python train.py --model="masked image model" --dataset="retinal OCT scans (Kermany 2017)" --train_examples=98430 --image_size=96 --crop_scale_min=0.7 --horizontal_flip=true --translate=0.06 --method="mae" --mask_ratio=0.75 --loss="mse" --encoder_arch="vit" --encoder_norm="layernorm" --encoder_norm_position="pre" --encoder_activation="gelu" --encoder_mlp_ratio=2 --encoder_head_dim=64 --encoder_fused_qkv=false --encoder_bias="qkv" --encoder_qk_norm=false --encoder_parallel_block=false --encoder_dropout=0.05 --encoder_inner_norm=false --encoder_drop_path=0.1 --encoder_patch_size=[6, 6] --encoder_layers=8 --encoder_width=160 --encoder_positions="learned" --decoder_width=128 --norm_pix_loss=true --decoder_layers=2 --init="kaiming_normal" --residual_init="none" --optimizer="soap" --beta2=0.99 --lr=0.0017 --beta1=0.95 --shampoo_beta=0.99 --eps=1e-08 --precondition_frequency=50 --max_precond_dim=512 --one_sided=false --adamw_lr_other_params=0.0014 --grad_clip=1.0 --steps=8200 --batch_size=128 --epochs=10.7 --lr_schedule="cosine" --final_lr_fraction=0.01 --warmup_steps=1640 --weight_decay=0.2 --adamw_weight_decay_other_params=0.05
Rows from block 6 of the encoder of a small masked image model, named by matrix and row number. Rows with one number belong to one neuron. Each number is 50 + 12 x the weight over its row's rms, rounded and kept within 0 to 99. All counts start at 0.
Before each neuron's rows are labels from the 100 images, of 14976, where the neuron reaches its highest value: "responds to" is what is common among them. Only what is clearly more common there than usual is listed. The data: retinal OCT scans (Kermany 2017).
# fc1: MLP up (encoder.blocks.6.mlp.fc1.weight, 320x160), inputs 80-159
# fc2: MLP down (encoder.blocks.6.mlp.fc2.weight, 160x320, transposed), outputs 80-159

responds to: finding: normal
fc1.168:45 48 54 30 82 42 52 53 30 42 57 48 67 53 23 48 50 66 55 54 43 60 61 35 46 48 55 38 42 35 50 41 48 60 46 57 32 45 48 40 54 60 65 57 59 67 63 43 54 63 30 47 55 43 55 73 57 63 56 41 57 55 64 48 66 32 19 34 75 40 48 62 38 66 33 18 56 49 44 36
fc2.168:50 44 38 69 21 58 67 45 59 59 58 64 28 47 62 39 58 51 55 43 62 45 11 68 38 43 64 51 58 64 32 44 45 48 68 68 52 39 43 51 56 54 35 48 52 50 44 56 45 38 60 56 39 57 40 40 44 53 71 40 34 43 38 80 40 33 77 56 50 43 35 45 60 60 72 36 34 50 54 60

responds to: finding: normal
fc1.167:35 46 62 34 59 45 47 59 63 46 53 26 48 51 44 59 45 54 44 64 55 82 67 39 67 61 97 54 59 57 65 54 46 40 47 54 62 61 45 52 44 60 45 47 43 33 65 51 58 53 41 27 46 42 55 40 49 33 46 67 55 42 48 47 38 35 53 43 67 58 50 35 56 62 62 61 35 53 33 58
fc2.167:59 45 43 77 41 66 53 36 32 44 53 67 55 39 66 33 51 67 38 41 30 08 53 46 54 51 53 43 44 37 60 67 47 54 48 42 46 32 57 57 81 39 53 40 70 53 53 56 48 61 47 41 44 56 47 56 46 48 49 32 48 56 59 64 75 46 35 70 50 56 54 73 38 39 62 49 35 43 50 51

responds to: finding: normal
fc1.243:49 55 46 54 27 46 59 33 57 40 61 68 30 48 54 54 35 60 65 30 38 49 34 57 42 27 43 67 54 34 63 40 43 42 28 41 56 32 70 39 63 59 53 38 42 51 55 50 38 52 53 40 51 56 43 39 68 38 62 42 50 59 39 46 22 72 52 48 47 56 51 26 74 34 38 52 60 65 76 30
fc2.243:39 59 42 59 69 56 54 26 41 61 39 41 63 51 66 74 52 40 62 50 41 39 40 38 48 66 74 49 43 57 39 47 38 47 61 62 41 47 37 23 44 56 47 48 56 56 41 74 67 61 47 46 63 56 61 43 34 54 60 36 51 45 59 79 66 37 47 52 38 46 54 28 67 40 49 40 24 43 40 74

responds to: finding: diabetic macular edema
fc1.87:47 29 52 69 50 41 44 69 65 39 64 61 53 51 27 44 46 47 46 35 67 64 33 54 80 54 59 57 36 61 64 54 47 34 37 36 62 38 55 41 47 80 42 57 70 48 41 56 45 61 17 72 57 53 52 39 53 49 20 54 58 58 47 62 52 19 58 47 68 45 47 57 54 37 37 33 44 48 43 67
fc2.87:31 47 52 46 29 51 47 34 37 67 53 59 35 70 62 54 33 55 46 61 30 51 61 45 57 62 55 52 54 66 48 63 39 57 66 57 31 33 61 47 51 49 73 41 40 24 72 60 39 50 57 41 27 48 33 76 48 61 52 43 51 55 47 30 52 59 65 56 51 47 42 58 51 58 41 62 37 58 54 30

responds to: finding: normal
fc1.271:45 54 53 66 47 38 41 59 38 30 42 30 62 37 45 53 44 45 72 80 43 57 73 38 51 45 57 69 67 45 63 49 26 51 47 47 69 48 52 55 64 39 65 43 70 50 54 37 42 40 60 56 58 62 60 26 40 50 53 49 60 64 49 36 27 59 59 50 46 43 43 30 41 35 51 48 48 39 40 64
fc2.271:51 46 49 51 31 62 85 73 57 62 58 61 44 47 72 38 54 45 52 45 57 48 46 46 53 41 36 40 40 34 63 70 73 42 56 58 32 47 47 73 57 32 38 53 48 69 49 50 44 49 36 58 14 57 47 46 49 74 51 50 36 64 55 65 68 42 43 42 56 37 42 58 49 59 65 31 43 60 58 47

responds to: finding: diabetic macular edema
fc1.147:58 49 19 49 29 29 31 35 51 46 75 40 56 57 67 50 45 73 57 42 50 34 58 65 65 21 58 56 23 68 47 37 52 73 52 53 38 48 60 44 44 37 47 49 60 42 45 52 30 50 46 26 47 43 49 58 45 37 38 46 57 52 40 46 48 52 55 38 66 49 69 61 45 39 63 55 44 62 60 52
fc2.147:44 45 61 44 68 38 56 57 68 59 41 62 34 51 25 56 59 39 35 56 56 51 56 41 29 61 68 54 63 67 49 62 53 65 60 46 50 50 49 62 42 77 64 81 46 50 50 44 55 50 65 43 53 60 65 59 58 56 53 55 44 49 65 58 36 46 40 33 30 64 44 32 49 45 32 34 78 33 40 32

responds to: finding: normal
fc1.127:48 46 41 61 41 46 57 46 47 82 66 50 50 65 44 60 56 56 46 39 48 32 53 49 36 52 66 47 50 42 58 53 67 47 59 39 53 56 47 50 57 81 65 68 65 59 67 44 32 43 40 37 39 73 53 75 07 82 34 38 57 45 41 39 61 64 29 61 37 44 53 44 47 53 54 66 51 39 62 43
fc2.127:37 60 70 51 49 53 37 46 61 45 37 43 59 60 34 45 51 53 42 47 50 52 54 53 62 53 63 56 57 54 48 27 44 40 39 45 50 46 46 62 37 56 55 50 31 53 47 74 39 41 61 34 61 27 29 33 68 26 62 34 42 54 48 47 46 52 68 57 62 41 57 61 76 32 53 32 62 44 70 64

responds to: finding: diabetic macular edema
fc1.106:36 54 36 50 35 55 47 45 71 20 36 70 50 55 52 60 54 60 57 53 66 30 45 33 42 56 43 54 18 50 38 64 45 49 49 45 43 30 61 29 36 56 59 33 52 47 43 67 44 62 57 37 42 84 43 57 55 57 45 42 47 46 52 54 54 44 42 75 37 46 61 42 50 33 42 45 47 65 60 43
fc2.106:65 33 50 42 53 44 22 33 43 71 65 65 45 37 46 69 65 49 48 28 39 39 59 57 35 48 66 72 69 38 64 32 72 53 60 44 57 42 65 74 54 38 50 48 41 39 28 30 36 67 48 41 60 38 53 45 83 51 57 46 52 65 74 42 61 56 51 44 52 32 42 40 55 44 57 75 55 52 63 52

responds to: finding: diabetic macular edema
fc1.265:68 13 52 47 47 69 59 31 50 41 46 41 40 50 72 29 63 57 38 63 50 41 54 38 49 49 50 47 71 61 31 39 49 35 42 54 38 52 41 54 46 46 72 37 51 73 35 55 39 26 49 68 49 56 74 46 30 42 47 61 63 51 40 55 48 54 30 36 45 41 41 76 38 38 47 61 36 33 50 52
fc2.265:50 39 68 34 78 53 43 39 66 43 60 41 65 54 67 66 50 51 47 62 62 78 42 63 52 46 45 44 56 29 36 35 51 49 29 34 53 39 77 40 49 44 61 29 43 55 56 59 54 32 44 61 42 56 76 38 32 51 17 50 78 46 53 57 56 46 56 31 40 55 44 61 45 45 58 64 51 48 36 52

responds to: finding: choroidal neovascularization
fc1.50:57 39 57 61 53 63 52 77 64 84 59 51 30 36 68 59 33 51 53 49 39 40 43 33 50 42 45 44 54 48 47 58 50 37 62 31 58 53 59 45 52 75 37 35 50 51 30 26 51 34 70 59 45 36 65 63 47 27 32 55 61 43 38 50 54 63 39 70 32 67 41 45 47 64 65 49 56 48 47 71
fc2.50:47 49 45 37 43 28 59 56 49 56 39 62 44 47 65 14 74 66 24 30 68 61 43 58 49 53 37 54 57 51 59 37 52 70 64 62 55 35 50 48 72 53 72 38 72 48 59 57 37 73 54 34 50 61 19 70 32 55 65 48 56 42 47 57 42 37 39 40 48 49 30 49 64 45 49 40 52 62 42 43

responds to: finding: normal
fc1.257:75 46 49 34 68 50 48 51 50 42 54 52 60 39 70 34 48 48 37 57 40 41 53 31 67 54 62 33 53 50 52 55 48 57 58 54 25 36 45 70 54 51 64 28 35 65 59 56 66 42 48 27 60 48 37 50 61 57 48 56 67 38 53 50 39 59 26 17 49 49 55 23 57 42 45 48 49 47 40 60
fc2.257:29 45 50 56 49 38 51 41 60 47 59 51 56 51 42 47 36 52 64 57 23 49 56 54 51 47 53 61 57 58 29 50 42 50 58 38 73 64 52 43 24 44 36 55 61 51 41 54 55 58 50 57 55 62 50 38 39 31 45 62 40 49 57 45 48 53 45 58 58 44 33 68 38 61 28 56 46 49 44 57

responds to: finding: choroidal neovascularization
fc1.235:56 69 65 35 44 60 50 51 48 43 70 48 37 48 43 28 54 47 62 52 54 34 40 45 54 38 60 53 53 44 45 29 60 44 76 62 71 44 34 44 26 61 61 71 59 67 45 41 58 32 73 38 44 42 47 47 33 62 31 42 45 59 52 62 27 62 43 39 49 58 29 43 63 53 42 55 77 44 67 51
fc2.235:37 60 73 58 39 42 62 46 49 23 42 56 27 59 39 52 49 56 51 59 56 57 58 44 72 44 37 42 19 48 58 79 46 68 51 38 34 52 53 51 57 46 53 56 48 51 59 64 43 50 35 41 48 57 43 69 57 45 61 41 53 57 38 35 65 39 57 40 48 50 67 42 30 61 62 35 41 78 57 59

responds to: finding: diabetic macular edema
fc1.3:49 26 43 48 53 48 39 26 40 30 54 50 62 38 41 48 55 67 44 47 52 48 24 83 45 48 61 57 52 56 61 43 72 42 40 53 57 49 68 70 46 65 64 73 52 49 59 32 25 50 51 57 22 48 51 64 47 64 67 58 50 68 36 57 47 48 36 55 34 60 63 53 68 44 62 32 80 45 42 45
fc2.3:51 39 66 49 44 40 31 60 64 51 56 80 38 47 55 30 23 46 48 63 42 61 39 64 37 42 45 42 59 50 48 43 78 48 34 44 52 39 50 40 39 42 50 58 41 62 54 22 36 50 53 54 47 51 90 68 48 54 61 63 51 48 31 56 55 63 53 50 55 49 50 45 53 40 46 54 67 55 48 46

responds to: finding: normal
fc1.284:54 40 37 60 55 64 48 42 62 57 47 56 55 51 85 42 36 44 32 32 53 42 32 29 34 38 59 41 72 41 49 56 48 39 53 58 40 41 45 53 55 61 71 52 41 54 71 35 40 59 36 27 45 50 76 36 53 68 40 52 35 31 39 36 50 62 49 70 41 64 56 56 62 44 25 51 57 34 43 51
fc2.284:59 67 47 63 51 70 43 43 44 67 59 50 49 61 50 64 44 55 46 66 42 68 54 65 64 43 76 51 46 27 61 55 41 45 47 54 41 47 55 49 58 39 43 22 51 65 39 45 43 32 26 36 56 24 55 52 56 50 37 54 29 44 61 59 73 36 39 50 40 65 60 68 29 39 41 50 55 60 49 70

responds to: finding: diabetic macular edema
fc1.213:25 54 47 32 38 25 32 45 49 71 56 38 38 40 36 54 46 45 31 50 55 52 66 61 54 49 50 68 32 40 51 40 53 36 39 40 64 50 66 42 38 66 38 56 55 52 41 46 41 55 36 69 36 60 75 39 48 60 54 71 42 28 58 63 40 48 63 54 40 61 65 51 53 41 41 51 42 67 33 30
fc2.213:43 61 56 33 68 07 37 51 50 44 45 50 48 56 36 67 52 33 54 49 46 65 60 64 40 38 55 43 50 53 40 53 54 70 36 49 46 46 71 57 30 72 66 46 48 43 49 53 53 33 32 45 54 67 65 37 57 55 51 37 51 32 73 52 22 41 48 57 42 64 53 36 64 56 58 67 54 54 36 58

responds to: finding: normal
fc1.68:53 39 51 46 46 44 38 51 46 45 61 46 48 65 62 58 42 51 58 48 86 47 77 64 46 53 51 43 51 34 47 31 36 25 37 60 54 51 56 53 41 45 54 34 38 43 58 61 55 70 31 38 61 39 48 49 41 67 56 62 57 74 41 58 53 53 54 40 50 51 47 45 44 57 56 64 70 45 52 60
fc2.68:53 47 43 61 52 37 57 56 50 44 57 40 37 66 30 45 64 35 35 50 31 46 48 23 31 48 67 28 68 55 46 65 69 32 36 37 58 43 58 36 60 60 70 41 58 49 57 44 39 70 66 46 41 59 55 54 42 55 58 66 57 63 54 61 39 52 50 42 49 36 43 42 35 48 47 48 74 56 67 59

responds to: finding: diabetic macular edema
fc1.227:43 65 32 49 38 61 59 57 36 52 41 80 66 49 54 43 49 37 41 58 52 56 44 58 45 43 28 52 49 55 42 59 46 73 42 33 70 39 47 43 46 54 57 72 65 53 45 36 36 49 58 47 34 49 40 54 37 56 64 55 38 60 35 64 46 63 68 61 27 59 67 48 41 55 47 48 53 53 45 57
fc2.227:48 27 57 50 61 72 53 48 47 55 46 41 32 50 55 58 53 83 49 48 48 27 38 52 50 64 52 66 62 52 46 55 43 40 43 66 25 62 44 57 57 61 36 40 51 40 53 37 26 70 52 61 60 49 42 45 57 71 45 52 48 37 65 72 63 49 38 43 69 45 51 50 64 61 58 61 44 55 65 41

responds to: finding: choroidal neovascularization
fc1.52:42 61 52 49 56 37 54 70 46 65 65 55 55 55 47 58 50 32 54 72 20 45 42 50 57 48 70 57 46 57 33 60 35 55 41 43 54 72 59 62 53 43 33 41 36 70 51 60 52 43 58 49 46 29 72 68 45 49 44 47 69 46 63 55 38 37 21 40 45 42 82 46 38 52 65 72 65 60 54 57
fc2.52:17 53 39 41 45 56 46 65 58 47 50 40 51 34 57 55 50 35 57 33 69 63 49 62 42 59 37 65 53 35 48 47 45 41 66 69 44 56 50 60 72 55 39 51 30 47 33 49 48 51 22 56 38 57 53 47 38 65 49 36 51 51 47 41 56 41 56 29 30 56 58 29 44 52 73 39 42 61 64 31

responds to: finding: diabetic macular edema
fc1.92:46 44 70 58 43 53 39 46 54 41 50 47 27 82 46 40 52 28 47 66 26 40 41 65 37 56 51 58 45 28 40 59 43 49 44 49 65 32 63 47 49 39 50 51 70 61 57 32 53 46 50 45 55 42 70 62 66 44 40 50 46 55 49 21 39 50 59 64 54 54 57 59 54 64 42 54 58 35 71 45
fc2.92:47 53 63 41 59 52 52 35 11 45 46 59 42 39 49 51 52 68 48 43 48 60 34 55 72 41 50 40 54 64 59 49 50 49 54 28 57 52 57 50 41 56 23 49 56 57 27 60 44 54 51 39 46 40 36 32 53 49 61 50 48 54 27 62 60 53 31 52 48 54 54 36 48 41 67 55 46 71 50 53

responds to: finding: diabetic macular edema
fc1.11:48 64 58 41 51 42 57 52 40 52 63 67 60 42 46 80 47 63 73 62 46 52 40 53 51 60 38 55 40 41 57 40 43 61 59 24 47 74 66 65 44 54 54 40 56 48 60 55 65 50 46 47 60 46 59 47 40 44 44 43 30 41 66 38 47 44 21 71 36 64 47 46 26 28 41 64 40 48 40 48
fc2.11:60 48 49 60 47 42 42 64 41 58 33 43 67 53 50 51 60 43 40 51 52 67 57 38 40 53 46 56 28 58 35 62 43 21 48 52 65 35 38 40 50 38 49 48 63 46 42 48 32 63 48 56 27 43 25 43 58 56 45 52 66 51 39 53 45 51 65 21 54 42 34 58 71 48 51 26 64 70 61 44

responds to: finding: diabetic macular edema
fc1.56:50 64 53 79 49 52 57 58 19 49 28 64 50 38 36 60 62 64 53 63 59 58 44 38 69 52 43 40 49 58 55 34 45 48 37 49 59 35 72 70 58 39 50 49 38 44 62 56 55 67 81 45 51 42 41 41 44 29 66 68 40 55 49 28 55 56 60 40 31 30 52 48 58 57 41 53 46 36 54 50
fc2.56:68 71 61 40 45 56 53 55 41 61 69 59 52 44 53 41 73 51 56 61 55 37 44 41 66 43 56 35 68 56 14 41 48 65 46 41 62 56 43 60 62 70 60 58 52 49 43 28 46 58 42 47 49 52 55 68 42 52 30 49 50 47 67 51 24 60 47 52 39 52 50 33 48 41 48 60 63 41 61 49

responds to: finding: diabetic macular edema
fc1.199:27 67 63 76 61 46 47 59 48 47 58 64 57 44 50 64 68 49 44 84 55 43 49 48 50 41 55 45 48 58 36 60 49 57 33 63 57 47 64 50 42 46 62 59 55 64 55 57 36 62 50 55 48 39 35 52 51 36 55 60 59 46 35 26 59 37 63 58 44 63 29 46 53 76 46 48 56 38 55 66
fc2.199:50 40 32 62 55 44 46 59 40 59 41 36 62 38 61 30 53 56 43 46 55 52 43 60 47 13 64 42 51 65 65 68 47 56 63 41 30 55 59 56 65 60 48 47 64 51 56 55 54 53 59 67 49 56 61 48 70 59 53 48 21 66 50 66 47 40 38 42 62 47 50 42 51 62 40 40 68 36 58 67

responds to: finding: diabetic macular edema
fc1.268:58 51 49 40 47 73 44 58 56 58 48 45 57 48 45 58 34 51 71 45 53 49 43 53 65 49 65 52 35 44 60 42 62 66 44 52 73 69 39 53 70 67 55 66 31 43 48 43 75 56 51 49 48 65 40 54 43 40 43 38 33 41 75 52 48 45 49 65 47 74 49 43 46 53 47 39 44 44 23 38
fc2.268:31 54 47 48 51 44 59 64 44 68 67 69 51 42 76 54 64 56 67 53 24 56 49 66 44 52 41 54 45 51 54 67 57 34 63 51 18 68 43 53 37 36 49 47 61 61 44 58 31 43 74 49 57 47 36 50 37 73 54 56 62 47 31 48 49 55 59 37 44 45 43 41 57 67 51 49 49 54 61 48