Weights of a small masked image model: encoder activation gelu.
Rows from block 3 of the encoder of a small masked image model, named by matrix and row number. Rows with one number belong to one neuron. Each number is 128 + 24 x the weight over its row's rms, rounded and kept within 0 to 255. All counts start at 0. Numbers have three digits each. After the name is the row's rms in percent of the matrix's.
After each neuron's rows are labels from the 100 images, of 14976, where the neuron reaches its highest value: "place" is the part of the image that holds the peak; "strongest on" is what is common among them. Only what is clearly more common there than usual is listed. The data: retinal OCT scans (Kermany 2017).
# fc1: MLP up (encoder.blocks.3.mlp.fc1.weight, 320x160), inputs 80-159
# fc2: MLP down (encoder.blocks.3.mlp.fc2.weight, 160x320, transposed), outputs 80-159

fc1.51 108:135130103163106084137165154132116166127162110117134138099143132121140131139127178119130125125184129155130092161135166140087101103125165077117107145139154108100112161097144079114137088146182119143133124095085125148134148118098132117145166131
fc2.51 117:155117097074120135129155146118134123140135180158137127139166078129149098122114139110096133119163137118127132113146085166090137158168062093121127118117119129099159103129099135150114146111119105149117135162157106106119095124142109159086109108
place: middle right
strongest on: finding: normal

fc1.240 103:102132135119118113142115124100135152140122123162125145119104128136116136137107160161118086153136155133104146122104156173131185134123084108091135096126134141138155090083121099140078137094115145116142163123100171114120085151145148130168114091
fc2.240 098:158128121065185110133135129125122127135149137162112122106140157115139156127130122090133100082094155140081140105118110129132150167156155191142127111175109134147143143133109152108133136133102157123092123164117108145126144139149116165067096170
place: middle right
strongest on: finding: diabetic macular edema

fc1.276 108:081145161140120133111137186170144083159141115147137118098122167135144140157133129136114079106171110122129146096146131098119085155153111141104138135104139178139125131119105127088098107085100159119164135095128133084128144158122141101102122152
fc2.276 111:140163117166134088125162202135174106128138129137123144093148148141145181104144142093148135104133146135095147186135148116089123119119148098123130152112165129111126133091117149139140145154104117108149116146109104114108130138123117081131106119
place: top right
strongest on: finding: diabetic macular edema

fc1.207 109:126139115087170147112145132119130138141158128124120110195133083158130129138132103140084118140152133106128124114140125143139081114135108092158137122166137183133100125108117116153160089102146085105175172147128117107169168105100112102125112114
fc2.207 100:158149158132141159136168110131142120125098156131126132108125148136160112083169126134144137095152127083154139081146141130149138129132107111154131139133079140074170167098134183142109137106133184127083114125111093132121148134172178164139148114
place: top right; top left
strongest on: finding: diabetic macular edema

fc1.243 089:157110128113141086102116127134126161120152119161123130143128098162110135095177141136095136160118098159106131118098135115093079110137110104108111118093119116163167182144142150130128117144133155111166138110143138147124125167163119124141147119
fc2.243 093:134162124131147124112133132129132109091149093135137133177117142103143117148140059098172131126146098085136119128051084129133145115104081084127151163129144142112083106107142174109154144144153114128108130138137124130133067130116117140112135160
place: bottom right
strongest on: finding: diabetic macular edema

fc1.39 108:135122104090150082120121111133167136133124107162131123157120167092168124140147161091134137100107126109089140129097095166100171148100147124108114099155099115138136137140126091128123123078139149090122154146155132107131113134137115112102120138
fc2.39 118:083141119152122155123141121155122137134160115155105135157101124121160175147124106124119070143092138122085089107134160113155145100163122100119112158133146088122142113138109136121156150136122195134096130125119151158094120112134121093099152154
place: middle right; top right
strongest on: finding: diabetic macular edema

fc1.100 123:154153145129142131109143091122113129120114102124121137139140146166111115131107148098130156177151142141131104147095125176100140103105118172105165161084115145149091104141122115136104128128139129163171150111104122140167174121109157158125096127
fc2.100 101:099148188088138149121128122130145134125092122126123100136093130146106121160123131135134100124141095150093167120160135108149102131131103122139083138128165082106144141155144175112158139132138126154092154109136107125119108153139148121157118122
place: centre
strongest on: finding: choroidal neovascularization

fc1.132 088:086107140125119133162104158132150103112123187107135102114122153106146166104116054143126127094123117131121089113114115111107148141142150167115150099140117127085129132133148136107096173101171124089046099128135166146122091145141107145147193158
fc2.132 086:126112161143104114111117082107153149129151095131133125076140186129104164120144149105146095151155143131146132124141141187107079103101115143114147138127147130163107150143142107139116081167137088096165156126130131097126115139126144118122144115
place: bottom left; bottom centre
strongest on: finding: diabetic macular edema

fc1.8 104:101128166148155103134157133115147121110124154101148145125104116120110125156148098119173095115109090121116155173105147181128168088115120132136145114150104134150122143146121140097157135130182098112099114100157142134103103126106137157155116154
fc2.8 094:125114119092099134132144178152099138116116131109148115160092167082130102105111109132087150192114147120069112138177101112105130146143130146123121139122133105122155153134198147132097118136098154176153126080105144158128125161153141107119100127
place: bottom right
strongest on: finding: diabetic macular edema

fc1.127 105:085124138122187163133104163147115160187102139108107141135149104095117164147123132153156124092130110113120136160145138114126138185137121097180166119143104139143155135138135138104136160124116136114090085188124136152141129109091157134104155140
fc2.127 103:122145127141114054132138133106131085136124106161132118126148129145120142144136096132141125126109085123105145146132089168121088144117139176151124136134144102098071118105155153170112109116117131124128185104134092180170121119128133106137122124
place: middle right; centre
strongest on: finding: normal

fc1.204 100:104151145099149118160129184167115110148117094130160159113130140116085133129136091158096146138140131121089115096108146126132125148114136132112173104156103116172120137148121174109123131122125142159121137116125131133096100170085152173164129166
fc2.204 096:120109122126128116145107110121094126138167115157125149082109156142116146097118156083177130130128168112122128137152144162121084145142106124152094112124132112118136131137125161099151160145156121132143142108090104099082154126133078096108089137
place: middle left
strongest on: finding: diabetic macular edema

fc1.79 099:121119133127135087145144155119086119107113126173135131112126147127099162159156106102133097138098147140125147111111113169171172151073113124116108163114143147109160138147143102156155146086142157122160135103123169133142133105083141100156132117
fc2.79 093:092099112128107136112101109136130124122109131072166103110107146114100110100131107131106102153149131154091129115145132121160126105173083144144125136126124121182180138156110167099099107146093146161164102125092131092121108140167118175120083132
place: middle right
strongest on: finding: choroidal neovascularization

fc1.254 105:116166100157121147121146178136128105137112081129095136111116153126150124093153173116147127135100079136083117066110154129160107129119157148182159153167171141102122137169103095113111088124184116123102166171134124119110135093147166137119119119
fc2.254 095:133106152153162116118174134117093127117155133151144125154113129132135102120135150138104130099144128088185145146165100188124111105142106123129113129126134100136163174134115183133097124139107124102134088149173137147146091152115088139153102113
place: middle left
strongest on: finding: diabetic macular edema

fc1.296 105:128138139106156172098103167111142093114152100191146133127172107155102128125101183098128113127114130118146180086111124125151130126117112132127151164153137113130144155119144128123142120107156135088097151110083147159151154099135147139083120147
fc2.296 109:091111118087129135114125137159145203138146156117109116088137130127108145153129120096118099144108171125081110138117150150100143201128124164174126103121093099116104160136137132101104108137102122142175145149125108117198100153143132121123128129
place: middle right
strongest on: finding: normal

fc1.144 098:069169137146149101107074176116130132132130133120129186168151177146125177103131113121128116122087148142128134149119137149104096153135075147119128126123156142077137110115143149151110166115115142081115123128180119142080177158142086097156149111
fc2.144 097:104119103106145109123157117117072137125099118079092154116118082175158116119120151134142126081175097113118134140149163130167138089166180108162143169102153135135159151135142143097117133122160155114083137162104111132126106114135102144126103108
place: top centre
strongest on: finding: diabetic macular edema

fc1.264 099:141155117119139115114134123122122133113108112124167155089104130142092105156133169131139075120093113111161157137120161171105161120153107115180161141117108078126160164070098153142131127157139155094121104121123145121122135124129139140106120110
fc2.264 102:111114157114119089166101075109142102150102152089136101174137145141148102096130131159149165148144133134104119137097104104115122120137122140101083078120117159109150103136093149135157109139106134173120135089101145129155123113135127090161129126
place: bottom right
strongest on: finding: diabetic macular edema

fc1.68 115:111120130167143143139114157157143150129165168168127156082124102123106110111083177117157091115173158153135167121125160135148141146090117157157180141121084146146083124148138129100182093131143131098098103111065145153145148105110163156094118143
fc2.68 109:132150120107121174144166133121129173125133115142121086143165133179146132153133149077136139106132106127090155100104122141129103112118090121134133105150123143093066126098172161134134087131142100161132151125164156153132107138115125123145130124
place: middle left
strongest on: finding: normal

fc1.209 095:166143090128128141134125155122084102138145133116136118120158139135144101159184085144129162142109135121128151176118132164162140114118112177110088164079131135133124064139096126154137160116111098159156124109142096132127127100120116128115101126
fc2.209 099:116103111131103102098140124099175156069123140153100144122117108143138153142125147068129148093131170113177129084146122108114158170099127085102122099160150145127140147119155117147125091147120154112166154149132129139114120154106164129163179112
place: centre
strongest on: finding: diabetic macular edema

fc1.14 094:138131139107131156114165137159137119101157166116103171154128107168153136125136119114119141076186150106116105128151114152143134130147085151136141126151133134160093123185133131162132183125132126130143165134122104154118115125138172154156090119
fc2.14 085:142137115157116126152120150141131099129118104159180138107124115089146147160105138119148127219130118113152165139169126141117118130122134133123180151120114148132097116101103109090109109158096166168095110133148165117145142117111123140132162097
place: top right
strongest on: finding: diabetic macular edema

fc1.24 101:127131120126106139110150151157184102166151144159102114150128135104137146151123108154131110135156071133150096119160096138152155125136131154141135138099137124158090104142129125136100128125157088123154070116119141096116158126135147141087151127
fc2.24 097:122124131170188108100183089145105158143092068111102119121126153138111093171112103083139149098082121143097087149137111147177112139117132147077150092142130120132122149138156115105176109117107131107101084124118105099132138161130144131134143156
place: top centre
strongest on: finding: normal

fc1.119 102:118091186093095123165129110127165108106148127116138099110153146107145137152119142121151129143114134141133090167124130193142137193193138156085115135068091098131135138136097138147123136156158132126119131113116116120109122139122144170090166126
fc2.119 100:152140129156104113084116123148106155114111122129128121130131122175127073153128141179144132106159120074148189120124111112101137043144141119162108101109130148154147140097113117143092086125131139150113128152104153104141137118135113110180147117
place: top right; top centre
strongest on: finding: diabetic macular edema

fc1.140 097:100140132146159135167134129141176121082095171101121098100164150132097126101152141125113146110082116116143124142147126149119133095139157116165121146137117120147141149135095111121114151147173099126114145156148160128099133140149105130125143123
fc2.140 089:139120107163127172107110154104117113123130102126123114153089155127163082160113108144130148155153143143098197122101126107127144123183115152083163161157170157097151099109150112126114089114095098121129101117143109089144121109131102103143123138
place: bottom left
strongest on: finding: diabetic macular edema

fc1.157 109:142118167161133096116108147125155138134116161151087098129145128129103171130162117144099157146125134100129169126117124127137178103130142159115091175131140156143137166165137133116124180152156114125148100144111148109131109143194097135185155128
fc2.157 112:166076159149125140102147146131150122130123119145126147130109101108125095137158136147092125164124095115121147116089110133123147075152104145125089114081093146162127134116147081137111137132101112136197114172156127136099164126151092112173121138
place: bottom right
strongest on: finding: diabetic macular edema

fc1.215 089:133135097152167106081115102138121151099148109143119104146157116168185150125143112143128137087119152116102142137145153106131129102122122138141147114142129104125136130137159136144106095113169110147163133098112146075123147071134120069130142113
fc2.215 102:140136098085113120106079141159155126117143189081101146150132103136132141133149110139160105105129189123131125127139126136061135088128102081138106150174122144133123133137087164075150089123084118169129119148167124133139138130141160127128129099
place: top right
strongest on: finding: diabetic macular edema

fc1.294 096:108155137105141132121107123124135094123134097120088146126100148101115147123123088131156111123095104144125105096118146114112108154173127151127171152131121089119171179119150110158155159127117142148120105105084153094133139108117143120124103124
fc2.294 099:150120123133110127137111115149123160129136152144168114106149072132132116137128107145112100142104146139103134083175124152153171125114132146147090148087135141127136091122137102124123182129157130139114094143147144097079125124141103075174135134
place: top right
strongest on: finding: diabetic macular edema

fc1.53 107:185132133110141135156141156106145139164109164178111107143137149123172114153092147100108131134131116151128127157131150117101114120129113123080130154132164147135060133095084113154142172085161133139134109100162144115128130142138134117128118133
fc2.53 095:116114124106152114127130141112123151110100121133103144140098123113155141129132130156116135131103167159128121162156126158106150150120106142119124108101125095076120120172175087177095121141135094134137131163127119165147109117091092142127124149
place: top left
strongest on: finding: normal

fc1.59 099:153131107157107129114156134110162153123135144070129125127114131112122087120108116140119104135121170137086146112119139152066097142143096163106177092114102126182191155147098099104116124133164117123132171153097145072085152174149116130124106128
fc2.59 092:167154136118081113140136162099179101120135093149112104110165134128130133133147098119154163135125093081119103097116092134147127118160135094126119120124090129078140148108147103152142145122134119113121109128103172143093142077095121094093180130
place: bottom right; middle right
strongest on: finding: diabetic macular edema